config.yaml
arch: "crnn"
model: "audio frame classifier"
dataset: "synthesized solo parts of chorales (CocoChorales)"
train_examples: 39062
time_shift_ms: 50
n_mels: 40
hop_length: 160
input: "log_mel"
spec_augment: true
win_length: 400
num_classes: 73
output_stride: 2
norm: "batchnorm"
hidden_act: "silu"
depths: [1, 1, 2, 1]
kernel_size: 3
stem: "single"
widths: [192, 288, 432, 640]
rnn_width: 192
rnn: "gru"
bidirectional: false
rnn_residual: true
rnn_layers: 4
label_smoothing: 0.1
optimizer: "muon"
muon_scale: "spectral"
learning_rate: 0.025
momentum: 0.95
nesterov: true
orthogonalizer: "newton_schulz_5"
adamw_lr_other_params: 0.0017
max_steps: 1400
batch_size: 64
epochs: 2.3
lr_schedule: "step"
warmup_steps: 280
weight_decay: 0.3
adamw_weight_decay_other_params: 0.05
Rows from block 2 of a small audio frame classifier, named by matrix and row number. Each number is 128 + 32 x the weight over its row's rms, rounded and kept within 0 to 255. All counts start at 0. Numbers have three digits each.
Before each channel's rows are labels from the 100 clips, of 14976, where the channel reaches its highest value: "lies over" is the class under the peak. Only what is clearly more common there than usual is listed. The data: synthesized solo parts of chorales (CocoChorales).
# conv: width-3 conv (model.blocks.2.conv.weight, 432x288x3, each kernel summed), inputs 216-287

lies over: C#4
conv.233:132137137153070153116107148099118180152131149155138083107144127124145074112098133217197164074151072132142110181158124064127143072125126131183136114136083149151121121149130159170089137122114151137176143103063146167121

lies over: C#4
conv.118:137141123128147140095106125120160190157148133091159144104119089156141165089129068149140093151115129137110106158197135115109112102086124163111104082102072068100094194105128169130098141135107075143072162099131181129124

lies over: G#4
conv.4:122097163132098114137119102178122155101144131157142123173179143049110164117111157086089103115087104184152157183080089109116121176138130112120138154171127119099112093154121123189106138142186087167151162108163153106114

lies over: F#5
conv.11:209100142090087136155112066156118090119134142097132088097122149139168084146127042133144134077126137111137118157097080116099128096146162107148173116131154114127140159108067144173129138090119151144128096134085126124104

lies over: G#4
conv.386:143153111121129140139102161118131069102107173092087100139122130078104130135184095159140087187121076117129157141164120181149111203123097161120160105092119128087160102132116079096131170084166142103108210166034088105092

lies over: G#5
conv.344:081126106115094191138162158123097147086123114106139159103176176134139106076125137152082139140097146095109132153130174178130055114105143088163149143119151103124094141135129106131134082197181119147123121176150115117135

lies over: F#4
conv.308:111158093187131105165181126134121155091137147135109116132149148101147132092178140118084147152120106117126135145115153118077131112091062074104118181164122132104143113158086121095124158137144116081082107079076066077181

lies over: F#4; B4
conv.15:119138093098112130109141157150105189127165085117146148122094130105106130112165141108130135199030133142111144116085068166115097085107137162047130140129133115097131146142110113133150155129163070139145155107135127170096

lies over: F#5
conv.16:115079108157131125100111139082146147101173180108133172117087145162145147147117142153092145053112154119137114130155082098143089145220140118114136066099126123105125121121138172064159097060152082124141129096150083180097

lies over: C#4; C4
conv.40:114158152116156056114177099126182132141167093124097184146127102158188156131112118185170096092100059114157077129154135119162107088097143141140169177105137142095123069109181097117099141111103117104139152131056139197159

lies over: G#5
conv.24:170120125134122136115145186149195091201129146103126156077209142153097081143122125126066147092141100150198140112131082130111073183122107117210124115172108142111147156043115130120115129114162111150113160152196103119175

lies over: G3; F#3
conv.294:150085128138117170132167160158063120092162130127147099130148125133100066084090140137111142159097130185077133105113134103187130044165113126190150153105159107082108095169155124141162064115107106109146158097134129136167

lies over: F#4; F#5
conv.101:175155072106105160142151103110102144139114157136169109147084158126150169134217083070139084080181145185092134156086147144187096134108164134131145099127093124109140153167110142147171148140114090116098147145171086122111

lies over: F#5
conv.58:155102153060100159113123125083124115081144171101079130161118096158104111123144083128132197128163183111117145069098063152136182129074128184162141115082165104204157130225150157124123177133125127091187137139114159094118

lies over: F#4
conv.370:125126138167105095118103087100124093067100100123132058127198117171127048134138093117131130145145107099149131118104157163108153096108103118154055125152117112123108153144101126126138155093120125160131165161156106130175

lies over: G#5
conv.247:179133132145102154132113118142068145086115159089111150133129175155106088089074106127136132120164053143159159140087103153139135156134110147126130097155081161099120108142137092171159177151137078172130169041158111078139

lies over: G#4
conv.137:105159087094072098144151108136068086087195190129109187103183077062082137130173099103132141149145068102141100173145148145105142133146111098127119127149102197117134177056096084139105189151093134095234167135072149120118

lies over: C#4
conv.284:110180145134170073134110089119114140131142103118124161174118145182179121137066130142149070157095082143136111105147033083071115115196135172092109072130162164103151174145144180113121155102095171127080188160152110120130

lies over: C#4
conv.338:160096168134126164092113104101125127129076144166124121130126119156150110112138089140139065077121154107148164165146102108077067155094118042199156108093094055082136131148122134107084107074144122100144124129137126098097

lies over: G3; G#3
conv.184:130124140139116147127143158114101091140119108071172110112109133149066151090151128090123090082135078109102106116117123084206127155065078123089120141136050171136147176151156112126158177155135148136127101163090121123159

lies over: F#5
conv.130:141099125120142077153124127118115117110122164090130159129067136099053095112170124138142140104121098165139119104110135135135130096088073147103130106112150140085155178154192183078113161089074143147141158088145100105136

lies over: C#4
conv.261:101176103130167143187166120118119090056144112108154111162124119191117096108186144191158078192116138142101161119168145120081105123109148139089111115067082107095173127154128157105118116108160114161188165225144149132114

lies over: C#4
conv.343:214117134091178105077073122158149124098114190125165081105120124096112060107099134113077140117143136149119182098062138141180060079124121147086152122124164137125122115147085160137134103091108143121118149119151091120185