Weights of a small audio frame classifier: 3.23M parameters, depths [1, 1, 2, 1].
Rows from block 3 of a small audio frame classifier, named by matrix and row number. Each number is 128 + 24 x the weight over its row's rms, rounded and kept within 0 to 255. All counts start at 0. Numbers have three digits each.
Before each channel's rows are labels from the 100 clips, of 14976, where the channel reaches its highest value: "top examples" is what is common among them. Only what is clearly more common there than usual is listed. The data: synthesized solo parts of chorales (CocoChorales).
# conv: width-3 conv (model.blocks.3.conv.weight, 432x432x3, each kernel summed), inputs 186-247

top examples: note G#5; violin; note F#5; note A#5
conv.317:082126123137119130088148124100106104117115147108130134152146078117119121148141163114155074119165137134143105114136107135104139152117104087081100110073124121157118133136106127145136149137

top examples: note C#4; trombone; tuba
conv.25:114156130124121185170137146123140123126155141173132141133144199135135113093141144171052103111148136109148113118120154148127118133141112137090143079148102123163130132110067102133108174104

top examples: note E3; cello; note B3; note F3
conv.376:142136101137160131141096121079155123107095091122112117127144139155120167138129146111166157122147153132148146157168138103147137107108114117152145119134132101141112149095179140169150133105

top examples: note B4; horn; note C#5; note A#4
conv.185:159119176109123160155169088111148153089121127161087135117126121150117132160155148101093075141161112127131131099137109095142136109136102137117118118140128100106109115168129129138156170119

top examples: note D5; horn; note C5; note A#5
conv.62:132081151135099127124126130154116118119094108144087153104126123107125161151131146150088084146107089144114124154156136136141080090145127139140103157136138145103086131145137146117145108160

top examples: note C#4; tuba; note B3; note G#3
conv.156:144161112144143141109126112118122145115113137127138144117054132142096114117126162091162108116077226114089109101100131135098116114141133107158143118114127175149117163121123161159133104105

top examples: note A#3; bassoon; note G#5
conv.34:122161114113127170077143170130149165142139130153142125174091116137130139133148140134153114145127117147095110140106134112115159181123107138156112134159157112087113121140145128097135120132

top examples: tuba; note D3; note D#3
conv.261:154106113155135134093148140114123143157180123111107107162183079161113162136098123144114139139095102099089161131131076136088123142135126100149136137156168105072117124124129110146107148109

top examples: note G#3; bassoon; note A#3; note G3
conv.215:083114170110164156115148108141097151067121144081110125133130159138125114126085117151101124124140168177202135086129123117156151161103087162158149128152153149132108111112128104102120151148

top examples: tuba; note B3; note C4; note A3
conv.161:123149134135120110158160150122119133077095142120094119135165110152133147134089075131134077062109137124157118144169137117114145126124155149137142115134138182129144121079112110119112128106

top examples: bassoon; note A3; note A#3; note G3
conv.179:127149151124093114158133148165120130086129176156141133131113123109109084148104124123163151136075135131095116143119165132107169114193104089144139126160140158116130111177115131114102158143

top examples: note D#4; viola; note D#5
conv.419:125136126134089115120114091169124128158112118156117161128135140072138125103116134103121099097123132147146189107115073107118124102124143078093122107099098144118124095123174130125157121120

top examples: note E5; violin; note D5; note F#5
conv.431:153118119109100120088077104162110139125138130108132126138124122142143122089108103192125127148123119127116118114115117123100050105138103122153136118112136117098146099111149120103118076091

top examples: note E5; violin; note F#5
conv.377:102119169150136126190161189112133132154089153141112143158126148133115122117096121133157125113154111147146166120135139139118127147107123153103122142146112123079123121157087142101148109100

top examples: note G#3; note E4; tuba
conv.24:150167141075094113183153137115112124122138166142124117135105165099136157099120123177139155157126147149162103139092086136116136092151100147151163134129126127139115121107082113137150127097

top examples: note D3; tuba; note A3; note G3
conv.174:161053101139141102122168098129156116123143161120080130094189136083125115122140145155114129120130124136111154112132119143176141143133120094151147163129144132148111116105137155136129162167

top examples: note G#5; trumpet; horn; note B4
conv.288:110096159126121103177111132130135157112126140139104105065122119123117167119081148138124106141108133131143120140156121105070125110156108119111117122107075113129103153164144109080150105073

top examples: note G5; violin; note F5
conv.131:108147155130099096156107172124148137129142125155131162131086162115104133120113106138136132125126143106111101105143097181146102149111134163134122135128133141162098100119119078092100148166

top examples: note D5; violin; note C5; note C#5
conv.417:117120058176079087115133147136132111122103127125098138136138088102171122125108124128149163138091127154157167115091093147156099183112173126128160131125105153158132096131165139122151091145

top examples: note G5; violin; flute; note F5
conv.430:119130119125095115135122110156110093113102104151119146142118127102132149120157086136107123157145095135099114121116136148138141141106172139108098140131133153135140185219162136140127086086

top examples: note F#3; bassoon; note G#3
conv.311:147148108133156113163119127146118119156152172148132152139134101129097131149129146174139129146102130134061123137147169107109128095119128084126094115158107120120117115115100161154114165113

top examples: note E4; clarinet; note B4; horn
conv.6:125163160134124132089127080127114141106097088155145150155146155101127129136153136158103186064077121176121138097125107141129135118173115161094154126080079142121125096092153143103132143121

top examples: trombone; note C#4; note D4; note E4
conv.31:079124155143145129112150096131130106103106121082159120108114108088092106082139140149080120134128158095115132110122151122137072143113141102098161122147117118137124145103159144128188140130

top examples: note A#4; bassoon; note A#3; note F4
conv.172:125104115126094149102110138134068104094144168151119101116084117114088131154143106129090107150104111109152134128137113115126137125114152091136114118123087119143108151097114167102149137116

top examples: note E5; violin; flute; note F#5
conv.235:119128122112124107193129134107084117144142135181161162118121092131138131118150136126143147138143151128113115111170132142159113110166131190151111122127130111110144162120137121156126147132

top examples: note F3; tuba; note A#3; note G3
conv.369:086158072132139118111150178143114119160157138164122118097133118087122104148128109111144171093098105098155132148135067098112085173144116101108098165119153113136134121143100131117158132142

top examples: note F#3; note F3; bassoon; instrument: tuba
conv.125:114167101139142139110110138083095192140133121106162150165108118122130121113133161115109160162165119144163135114169151126116140119115150151112108105156126145104132136104116115124111094129

top examples: note D3; tuba; note A3; note G3
conv.362:068120127088097123121154163115140105133070141147129153173183097117108140111134155099110162111148138147085136129124132144128139121120143166117210114079161128120097150104109090106127137131

top examples: note D5; violin; note C5; note E5
conv.1:135161095121119140129097155156159123125126132124099129129150120056084136147111179169065130108123161122158150090108123142134111129127136128131105104091098079119147117119127162114136111082

top examples: note C#5; note C#4
conv.110:117136143122134104156107123158140103149165095125153118127124107119136123136117148106094114101146142120124120144126133137128096154153161141138130136133088098109083095084162160117113144129

top examples: note F#3; tuba; note D4; instrument: viola
conv.124:125156174107122153142167127073081159082128130160167100115124122156106125138101127189179142115143141068156140123162205119099102130164116098120157121147129142132132114107119152139130122083

top examples: note A3; bassoon; cello; note G3
conv.264:137126123129101142110140160096140144152119135146137086103138100093115128121122116092158119116119103160091093125152158164069091110150140123125133113106161134128095127135084102132137134144

top examples: note B4; horn; note A4
conv.396:143114137100133155161106181116112118133162139116083164114118108133092164143140148129129129151088136063094140151139114182148138081137117121116111120132085158091127104138116146118122140154

top examples: note A#3; bassoon; note C4; note G#3
conv.262:175130119087133095118158206143110180127123105151159145148157137136144088129144130157122140183099100145204095098089085131117133164148096106099143120100124110123130107126120113145119145102

top examples: note B3; bassoon; note A#3
conv.410:200108147160153138139136124177154097102133167080110125135128125134079124163147120117117123132169128119136111100112121110105120134124168141166109141166124136107114133123119146118089135119

top examples: note A5; note G5; instrument: violin; trumpet
conv.353:133112118198121094141113163111115158123119172116141126118109105212098112123098104098138176151108128131175114132145125133102136135124153107162139139111098110154128149087139129150120113166

top examples: note F#5; violin; note E5
conv.204:100101112103169134126133134152155141137148128098111136097128125124110151148142109115112140161177104139133140123131093114115166120168124082131141074167092147136140093109144125114125113115

top examples: note G5; flute; note F5
conv.312:106126111134149130116147113179115105142110155115122127179169137125157107126144120141147096122161138100159124138148114151086126088128115093118139120138136126105104118106122159113134138154

top examples: note C#5; violin; note B4; note C5
conv.176:182137143156088133119149116148102081139129149126135131107145161092121107123115155097112097141100149116138137167102131068147101109130109147115164116171140107159154162115140126082097141159

top examples: note D#5; violin; note F5; note C#5
conv.20:092136142124120115139134149115137143145123149158107121119120064134107122118139189117111105099135124098097143159134130134143096122116092150150121120132162140129092128092120121114101144161

top examples: note A5; note G5; violin; trumpet
conv.372:075098107154111165145121116131158105157138172159151128114102099159169158142147133130092111121126096134102131129126122103093168170156122134104113122124144110121142101141106114113121120092

top examples: cello; note A#3; note G#3; note C4
conv.325:165139132110175106123154123135092153119137135136106127157125105112128144110140145111131153119095109130133121161133137157136127138159122138163146144112132094089077125092133118132108119108

top examples: note A#5; violin; note G#5; note G5
conv.208:166131153113127110121158136121162061155167139108106181137123121141126144106126086133138136142138134161119123165137095156149106180100149122060116132128084090146125146134132140130159098137

top examples: note E4; note G#5
conv.43:118116156134126086119128108106160103105140172100131119135123090127108121119147116156111123125100147150148128133139173115150167127129113087107148100131186126155111115169153139165157151112

top examples: note A#4; violin; note C5; note G#4
conv.51:140140143120096158138142119138134107156128134160111137104085069151100169146138189125097127172120120099134143118167137128148155105109155162115165135113132148188111185161125125101116181120

top examples: note A#5; violin; note G#5; note G5
conv.121:116143090167121091157134136128140119161138110129130150122116105096098116135180140122151164117145139125117117121114148133169113108107117050124139167151171134109103133105131110091150171095

top examples: note C#4; note C4; tuba; note A#3
conv.157:127119114120142104138130125117116115123187123080150077143134155121123075115131110152116096114151170128131179138133104148132130098149144166087124100151115115170123157163138131125115152128

top examples: note F#4; note G#4; trombone
conv.149:156115109111135092114114146086113153131140112104108155124139144094145124141087107152139133135157139137122143125113167113143123119140119122132116122119124122142103180138119113125112133140

top examples: note F#5; flute; note E5
conv.284:149122146094149113073129111135124142097117090147145148151113129113132104155123108134155154124097111143148085121109152108127115152143090116142136115099103115126103102122138107111114135111

top examples: note A#5; violin; note G5; note G#5
conv.74:143179158123096126134140113156118116148135131140157072115109123141136133173098125163145141113145176158178131132090133131125121107155135073103160157150153108137172098146129109114094146140

top examples: note B3; tuba; note A#3
conv.368:113146136145098119087137102115134112154109129113122113142136125135144119140132120100100131114091133128085158139102135087159152063103145116126124161131196105122193089155107085126115105104

top examples: cello; note B4
conv.282:117181105122105102142139159123115126141115167140093127125115133125147136173164159125106094103083123125140113146076156138164117156112128136148074142125076127139097130123137117114118134138

top examples: tuba; note D#3; note A#3; note D3
conv.218:121144165098095138119192108139165122157123099107123125167139102159117119124095108141128109141095125160147127086135149155109106140163090155107139117115158121150125093150096155130131111108

top examples: tuba; note D3; note A3; note G3
conv.132:146111118161134145126107109129163112133078150137133161129138110140133124134132145133122177104110117149095117120100140167123117134172103130166148143144144098084148121129132112160167141098

top examples: note C#5; horn; note C5; instrument: violin
conv.12:122121121144126146138153130125151110123129144132116081120113143115145114154084128058156134138147182109148106156125104125149161128136137146085115104113105111134167191160118171118132135094

top examples: note D#4; viola
conv.89:095107114144149119132106116147084141139126194143135094133159128059085138117136136146104136150117114111113112161135115147166111121164132131110137108151157115143141110122100142119149128131

top examples: note E5; violin; note D5; trumpet
conv.55:164138082162108142174129165130126142138145152146103127129140143120138154118136132102140136139120182134179100165130115161116102094078100142148149094138140130122149128108144127109108148100

top examples: note D#5; violin; note F5; note C#5
conv.158:102100091127126084135177103140130100129118153092125145111094094132136121112124114157114150108143116122147173123111116184132154143161136123121093102134153128125103135116157099114123125140

top examples: note F#3; bassoon; note G#3
conv.33:156133130091122115153155127098148149128122145158112129078102082134138088117100121119134086172130141127129144109119147105144143109150132116141110128143104165120119128109125100113141133100

top examples: note A#4; horn; note C5
conv.36:123101158171128103142137100100128100146154141107136103174140161116119139135154101144114164120165114077188154142130124174125116118146133126119133111108105140122106128102113147119161137169

top examples: note G4; note F4
conv.404:158150108136161114121127147149140150151123152102122145120123137141171130137133095131156092109176131130116154105151117095101087088147154137107161134125118147137164123130100153135092119116

top examples: note G#4; viola; note A#4
conv.211:112128138128112102087147090141127121164112105138123072125143140169119158092136151165151098116130096103132143126165152164126116122149096138104115148170111088109131111082158111127123132169

top examples: note E3; bassoon; cello; note F#3
conv.322:135164176125125146145125128116106168158112084167136129152120150085138084152113156157107162130108139152104144133149100146139181127094142153114135145121192142119135111145124119125068099091

top examples: note G#5; violin; note F#5; instrument: flute
conv.224:113129137160162151109128165132171170131108132067155101120107097159083080153097102171192161137124120130141142151114123160142164112133146135114170171163122161110114115163142097157125123177

top examples: note C#4; tuba; note A#3; note B3
conv.60:130098083092116135149138114126142094119134155132118112116167134137127147127136105169143106122105108124118133090169122120115133162107102161172132135169082135183205162128107131132106145137

top examples: bassoon; note G#3; note A#3; note F#3
conv.252:136106111115118119142166118132136141074140165115182148105113136097087116143127120170090120108120138123077118154178129163112156136136103140168145153141128105118123139144094093129135109148

top examples: note G5; note G#5; violin; note F#5
conv.251:141131083132107128135097132138158100166094102133089140127142123132120126126160145126137108113136115095124091158171129156137139112132115178161115140135156117138100137106176167132132145167

top examples: note A3; cello; note A#3; note G3
conv.393:127164145125136140161131134152114133089108142130109121150115148123121114063115149100113119108123124148103162150114167117122077155119098098140156114131136147129170162162134146174130126135

top examples: note C5; violin; horn; note G5
conv.238:120122090139111127112186160096142134112123115117132116102134128153122135135147133137112147098147122131124152102131095110125183150116092123118100118114128110115093099077144127121104169116

top examples: note C#5
conv.272:106160131123086118142137142112163151123145114086129115162109132081151159135140126109130138136130152067152102143104087105097080169121170143156151144121114158110150117204083121137114122149

top examples: note A4; horn; note B4
conv.400:136122075121130131098137130141111098122120129134146138164108130126180124125122094143100164073132118097108110107128176084158102122123135139071106132117133153163135130110162149138144092118

top examples: note A#5; horn; violin; note B4
conv.289:120155132129125149110118139092131140129142163100131121126104129128147154129120113112135094127093137086145132092154134159152092080072147155130188110086131128124113103170121094153145147120

top examples: note D5; note D#5; note G3
conv.107:116171115161161163092101125130107133109148117146157134152120109134145124149120108141107144132131102153158140156175105120106138105121118153132115131140087143138112104117105125135123132152

top examples: note G4; clarinet; note A4; note F4
conv.221:132219096135146161104131115115107073123127131127171137108072135134174143134154121136127144137162170126149116133112156103066082119139160105129145134143134152129138142130136124085120099143

top examples: note C4; tuba; note D4; note A#3
conv.142:142130135118123146074134124137105110106143139151106125115126153119139165111154103156119139144144111148181104134148122116105107080093135128122136134180124139100127120118157111105094109146

top examples: note G#4; note A#4; violin
conv.332:147118127160157102127103133131130112140144115139143182104115103164143128122171132192127173153105147104132152150091170108121104111118082146149124120128104107147139161112149180131125176149

top examples: note D5; violin; note E5
conv.118:125163136148114163107129149141163132131147139172135104144142178145136087144101145148097141108133139143105124068132155125141115139118172115170116117136154178095108137132133125140149158123

top examples: note F3; tuba; note A#3; note C4
conv.390:083161112112085135091109138169126195133133180110144108125083184133116128110143121131128150159128096104137136182149135140166129164141104116111099154123144088163120162097132142097151102102

top examples: note F4; note C4; tuba; viola
conv.14:139142140133113134161120146140141124137154109143134105136113169064136140126120112154138137137138101097111088095125153111111098182094134139147118141098152102147119104187129139126124128168

top examples: note A#3; bassoon; note C4; note G#3
conv.248:144079140147110102131144102141131162178123125145126129106175111169140117100110151143083145179113140107188136117149164132148140141137133113175128111153148113120144146093095094154126121120

top examples: note A#3; bassoon; note G#3; note C4
conv.319:112128141148101149097112175103146196103138112172100069141170108130131117114099144105136118155121106135120136135095145149157129112117115157162134111144139119153108162114102119122147098123

top examples: note A#3; bassoon; note G#3; note C4
conv.408:115125143166115151164118086095151152154116157091158108128130144066135136092143093135143125124123114111177135159120146131177108131151132080100162096108156135105143119117102150161116146111

top examples: note F3; tuba; note A#3; cello
conv.406:124102120110160138089134128134141182126104135127108133154077096147162158100137138106130147121126090096127153134157148171141121152136098128138148122152109100082126150135140101114103097118

top examples: note C5; violin; note A#4; horn
conv.209:105113104130138145146149140085111110170118132166115117128091109172115116151141126104158162101171083157173099121130122124132092133135082125109154134135096155136143114145148200132083177123

top examples: note A#3; cello; note A3; bassoon
conv.58:136121158136161135141125108130087146107136144116139124161123154113077162157089121116125090124129112106109122127109171127151136161128141101137159145100104146146124165120136107168050093118

top examples: note A#4; violin; note C5; note G#4
conv.59:120149117131133107140138132145084091126100115138179116092123081114159111134160139114114106174166094126140131063127103095130124116150133174116101121153144102165153183108150135118096092134

top examples: note D4; clarinet; viola
conv.304:113097120150119142112158096120110113146091126130164120139104143167092127141071095111167111102131106112159122129137153146146128110130114163127183117109157114134114159112098164085154092132

top examples: note F3; note E3; tuba; cello
conv.75:177172070074165117137118134109133107170088147129124148125147131150109119151131145101129156154059091096134151157145119116135140111130086121103105103141077149138082130122104133117141100123

top examples: note G4; violin; note C4; viola
conv.86:125113114130114138145115120176096108121076110148126110139142115168158135109121099170100125126165134106089159159125099119133122132095126129090127094160087116134123162139121119100118132114

top examples: note D4; trombone; note E4; note C4
conv.145:105160105133103132171124094107120110100135109117124113132138136136126117103077103099103142114121104166135106114093152130164125122113113104096130143120121123151098149133129152202100136110

top examples: note F4; clarinet; note D#4
conv.428:115129148129121124115173152136108110122087191129118152136142109134109156121127126151069170178062135133124114134140137076129116116119101160115100118119142133132119125144154126087104144123

top examples: note F#4; note F4; clarinet; note E4
conv.351:160141080181146137141108128106124123168146142120104115114115103126139079105131105123142136115102129090170150093167096161150125118162147111134137120104113144162104114172152096124155152153

top examples: bassoon; note A#3; note A3
conv.258:128092135108121137112146130109129174175150180153155152153096130119138106109102115150138108130111141177081094108120106179131152163159132097207169132142122148144159142122135166125105073109

top examples: note A5; note G5; violin; clarinet
conv.69:113115139155127142131091114129106164128144149134111124150119117134146128118137106143095125153166140135125121138107109188112112155128128122171147095134145165161161126104117124114140046144

top examples: note A#5; violin; note G#5; note G5
conv.267:133117172116135167095098115112085158173146101116105160122129135136122156154078135116130158077155140115111141102127126096131124144123115155091099077156121083145160154088115090121155151155

top examples: note D3; tuba; note A3; note D#5
conv.265:179114141128129125154120137130121084176146129109136171087107101135107113122124114090112130137131137143170160121114140115160130150156127108158175158125155101114122108138103104122111128112

top examples: note D5; violin; note E5; note C5
conv.163:139104122132122139065135120112147111116123148124158113168123124163134149096173155118103113122095111133119113114140152107124104117101107107127136142133169155136085117119124130132151111099

top examples: note B3; tuba; note A3; note C#4
conv.386:140141156128152146127134125151122119121152110061124121113139117136139114128144113145115148088071106145120125099138106174062097156143097105116136114162125137111125112099126132142127139152

top examples: note G5; flute; note F5; trumpet
conv.187:151152097131139128148145106147143098174142165160110110125125113125100121127114107129119136140110132157160083128148129129130132045149135119142106145150122140114118142120132131104090084107

top examples: note D5; note C5; horn
conv.423:172171122143081160126152167136154089132110124145138161143112163150115123076120096133108111108106110118075142122106113134120172102095110147143078149143138138112144109120122116163155143115

top examples: note C5; violin; note A#4; horn
conv.49:122171119110173147151133106110116147096152149132125137141158166119130147069114173162169105153133132153149099144125132194141088132115130134097160112152144144124132136142140158169105147127

top examples: note B4; horn; note A4; note C#5
conv.7:150168104159143121135098142125128121126131135069092144085090129100135129127114114157093145124173087159155101098152125158166126151149128134183137151116142117128072109092106066117126123110

top examples: note F#4; note C5; clarinet; note G#4
conv.254:104122146172113105154134135121139130144124113117101132171126160118109103092133136116105117132103110158099096156132136152140165115165126148133173125117093123116160134129124150184142102136

top examples: note F5; trumpet; note D#5; note G5
conv.398:126196135128103098080098180127148123149128169137181150123153114154089118159136187146120120093137161103134155124133105147141109125138126144098138121119136120159153132139134128149124132168

top examples: bassoon; note A#3; note B3; note G#3
conv.13:110111125112172111111120153113100103106102152089121079078161166090129149168127138129153113101128125155151122129164084148128131146113147125124074167135138113102147138134094155084162134138

top examples: note F4; trombone; note D#4; clarinet
conv.146:117127129142144152086141154121201122130148108126104085116104151092147120128094167160115137125139093145102106160117085120141149137111131152101117111125164101136150199100091143147140183123

top examples: note F5; note D#4; viola
conv.19:135136084147166122156135094096124149105137136112135154153154164164124174102099146123153175124174116112163089064111135133119137092114142185114135155136094135145109071110103110138154129128

top examples: note E4; clarinet; tuba; note F#4
conv.359:123100102140085125145092115078118125169098120141083110107093148136104137140093122130099150093096186176110118066134133119135074104126155086069112133127124130112170133173133088119143124115

top examples: note C#5; horn; note C5; note B4
conv.135:069098166128141084142155156115143124095078121134121129172156128157142142141108151104148102158161117122073160127150151155155123172083150103107125131120122124134128174146150164149140086146

top examples: note C#5; instrument: violin; note C5; horn
conv.35:131127139111132146111120094146109147119139126101125127173136145143076128124103118145175137090114143147106120171109139129114139119084154155083196117176138092139113137206076146142137122119

top examples: note G5; flute; instrument: violin; note F5
conv.344:073153115151148076176176090141142138109090128121148105060133124105151124142159122085112093152127120146121105133130119117131086114086119155156128172156167116150107127103149104125147099106

top examples: note G#4; horn; note A#4
conv.96:144106127150177147116113113123107124150142106101135114113158161104139149171084166180126140096106099120084137115125123142144101161117146105102094121142095127129143091140100159135141146140

top examples: note A4; note G#4; horn
conv.78:108097154131161117116101128162122156097106132110155137162145142129178087143070131134142139108137139120107099135119146085115112132149094138155127146121129093159115144131109134099116154149

top examples: note A#4; violin; note C5; note G#4
conv.219:125103119101131106141118079156117159116145123121160131069083130113113156110119127078129125154094092123118172094165167107127136143130139149125152099141145128140173140106120100151120120160

top examples: note D#4; tuba; note D4; note C4
conv.199:086154082133155115130150143141158134123185138137138118166149137103119161151121116085157090117083056144122112130098122084154098147123094101149124150136109127127114117123090124079111137126

top examples: note C4; tuba; note A#3; note C5
conv.277:152070120119134179144131146128161159148141115151148128145124126085164134123116128124161112153091177118134147150122114131134121142118113116105116126108158139158121156069080132133145123136

top examples: note E4; clarinet; note G#4
conv.4:130102167178097143133102128144104100128125138150155108123124110140122131111096119160143101120128100147117124127105149124092127113156097117154107133143099135100128115158149106111161165134

top examples: bassoon; note A#3; note G#3; note C4
conv.412:138159123132095150112132132122127134154104165112190149162143086176098114154104129098131109104100087128131170141088113137115129124109101123128117098110125140145141129156083130114084128104

top examples: note G#4; violin; note F#4; note A#4
conv.426:118107145123129107087121173160118148149157134131116081117165128119125129127136142130155160147152110127112149135150147123125148165109115075131108142128166172124118138121103147073143145107

top examples: note G#4; note A#4; horn
conv.246:101131099116171142141114154115141114127097085100100166086139137087159131064141130162097109144161109121105139104095121106134126156143113148140102171174093104124142155157135221117120117136

top examples: note A5; violin; note G5; note F5
conv.44:155099121142157121141094143092087127075150119124132108095144154166134091133102191161124131120124137127107148119135105140161135111150192109146099169121099137127150122108134142121147118163

top examples: note G#4; trombone; oboe
conv.39:091135132120085169105150066125131133113116123181160129143092129143134146150100105086134125099129131104139097152121132160143163104169136092126123108115111073161113115117167079089123108142

top examples: note A5; violin; note G5; note A#5
conv.63:103113149207141115117138127132140121073133119138100146113221126180120170157108074109125102104129139138131113163142101116086100122132108112106131161111178134106176128144168109107124108122

top examples: tuba; note C#4; note C4; note A#5
conv.66:126093119101140142165110078128095135147127132104170110137166101118106120143103112149134069102101197148100128130135101108143126143109163123103120085110106118105146102145130128123067162109

top examples: bassoon; note D#3; note G#3; note F3
conv.350:189151147131141115139132125120153133135147121117114100150160102135114155129088112126080118126084109147148125148126064109138116166102112118164134104104200158107134135124121130101104158134

top examples: trombone; note F4; note E4; note D#4
conv.207:111148180139176122072136177117142146114121143109156142142128121102147129142145120151142135125143119119098116126086141155167139102130146103131172148130101133143104143147113075121100141122

top examples: note B4; note C#5; violin
conv.259:127155119126098119146116138132127126091103139127131136123130139085116103133120129123148139163123135126114144121113156142137138125107147151100131098080177110132138130120137184092128124114

top examples: note A4; violin; note B4; clarinet
conv.72:160129114124161105113129117091092095131140091140106105154132169110131102123140137156148123126125101144080103158144154142129112128118158117106099112124123087143137135130131146144183112073

top examples: note B3; tuba; note C#4; note A#3
conv.416:096115123119124121133143135168152084140113147146119111105142136099119176122114084135101109136081102131107136116079142097154124134180129128110111157092142129128163139165103131138143136117

top examples: note C5; note D5; note A#3; violin
conv.150:159130107119116114135119152094121139140120135139124147125106149144129119135148110119161103130099123118125142099134160095109098129126139141137123131099131130149111103106129153106105113147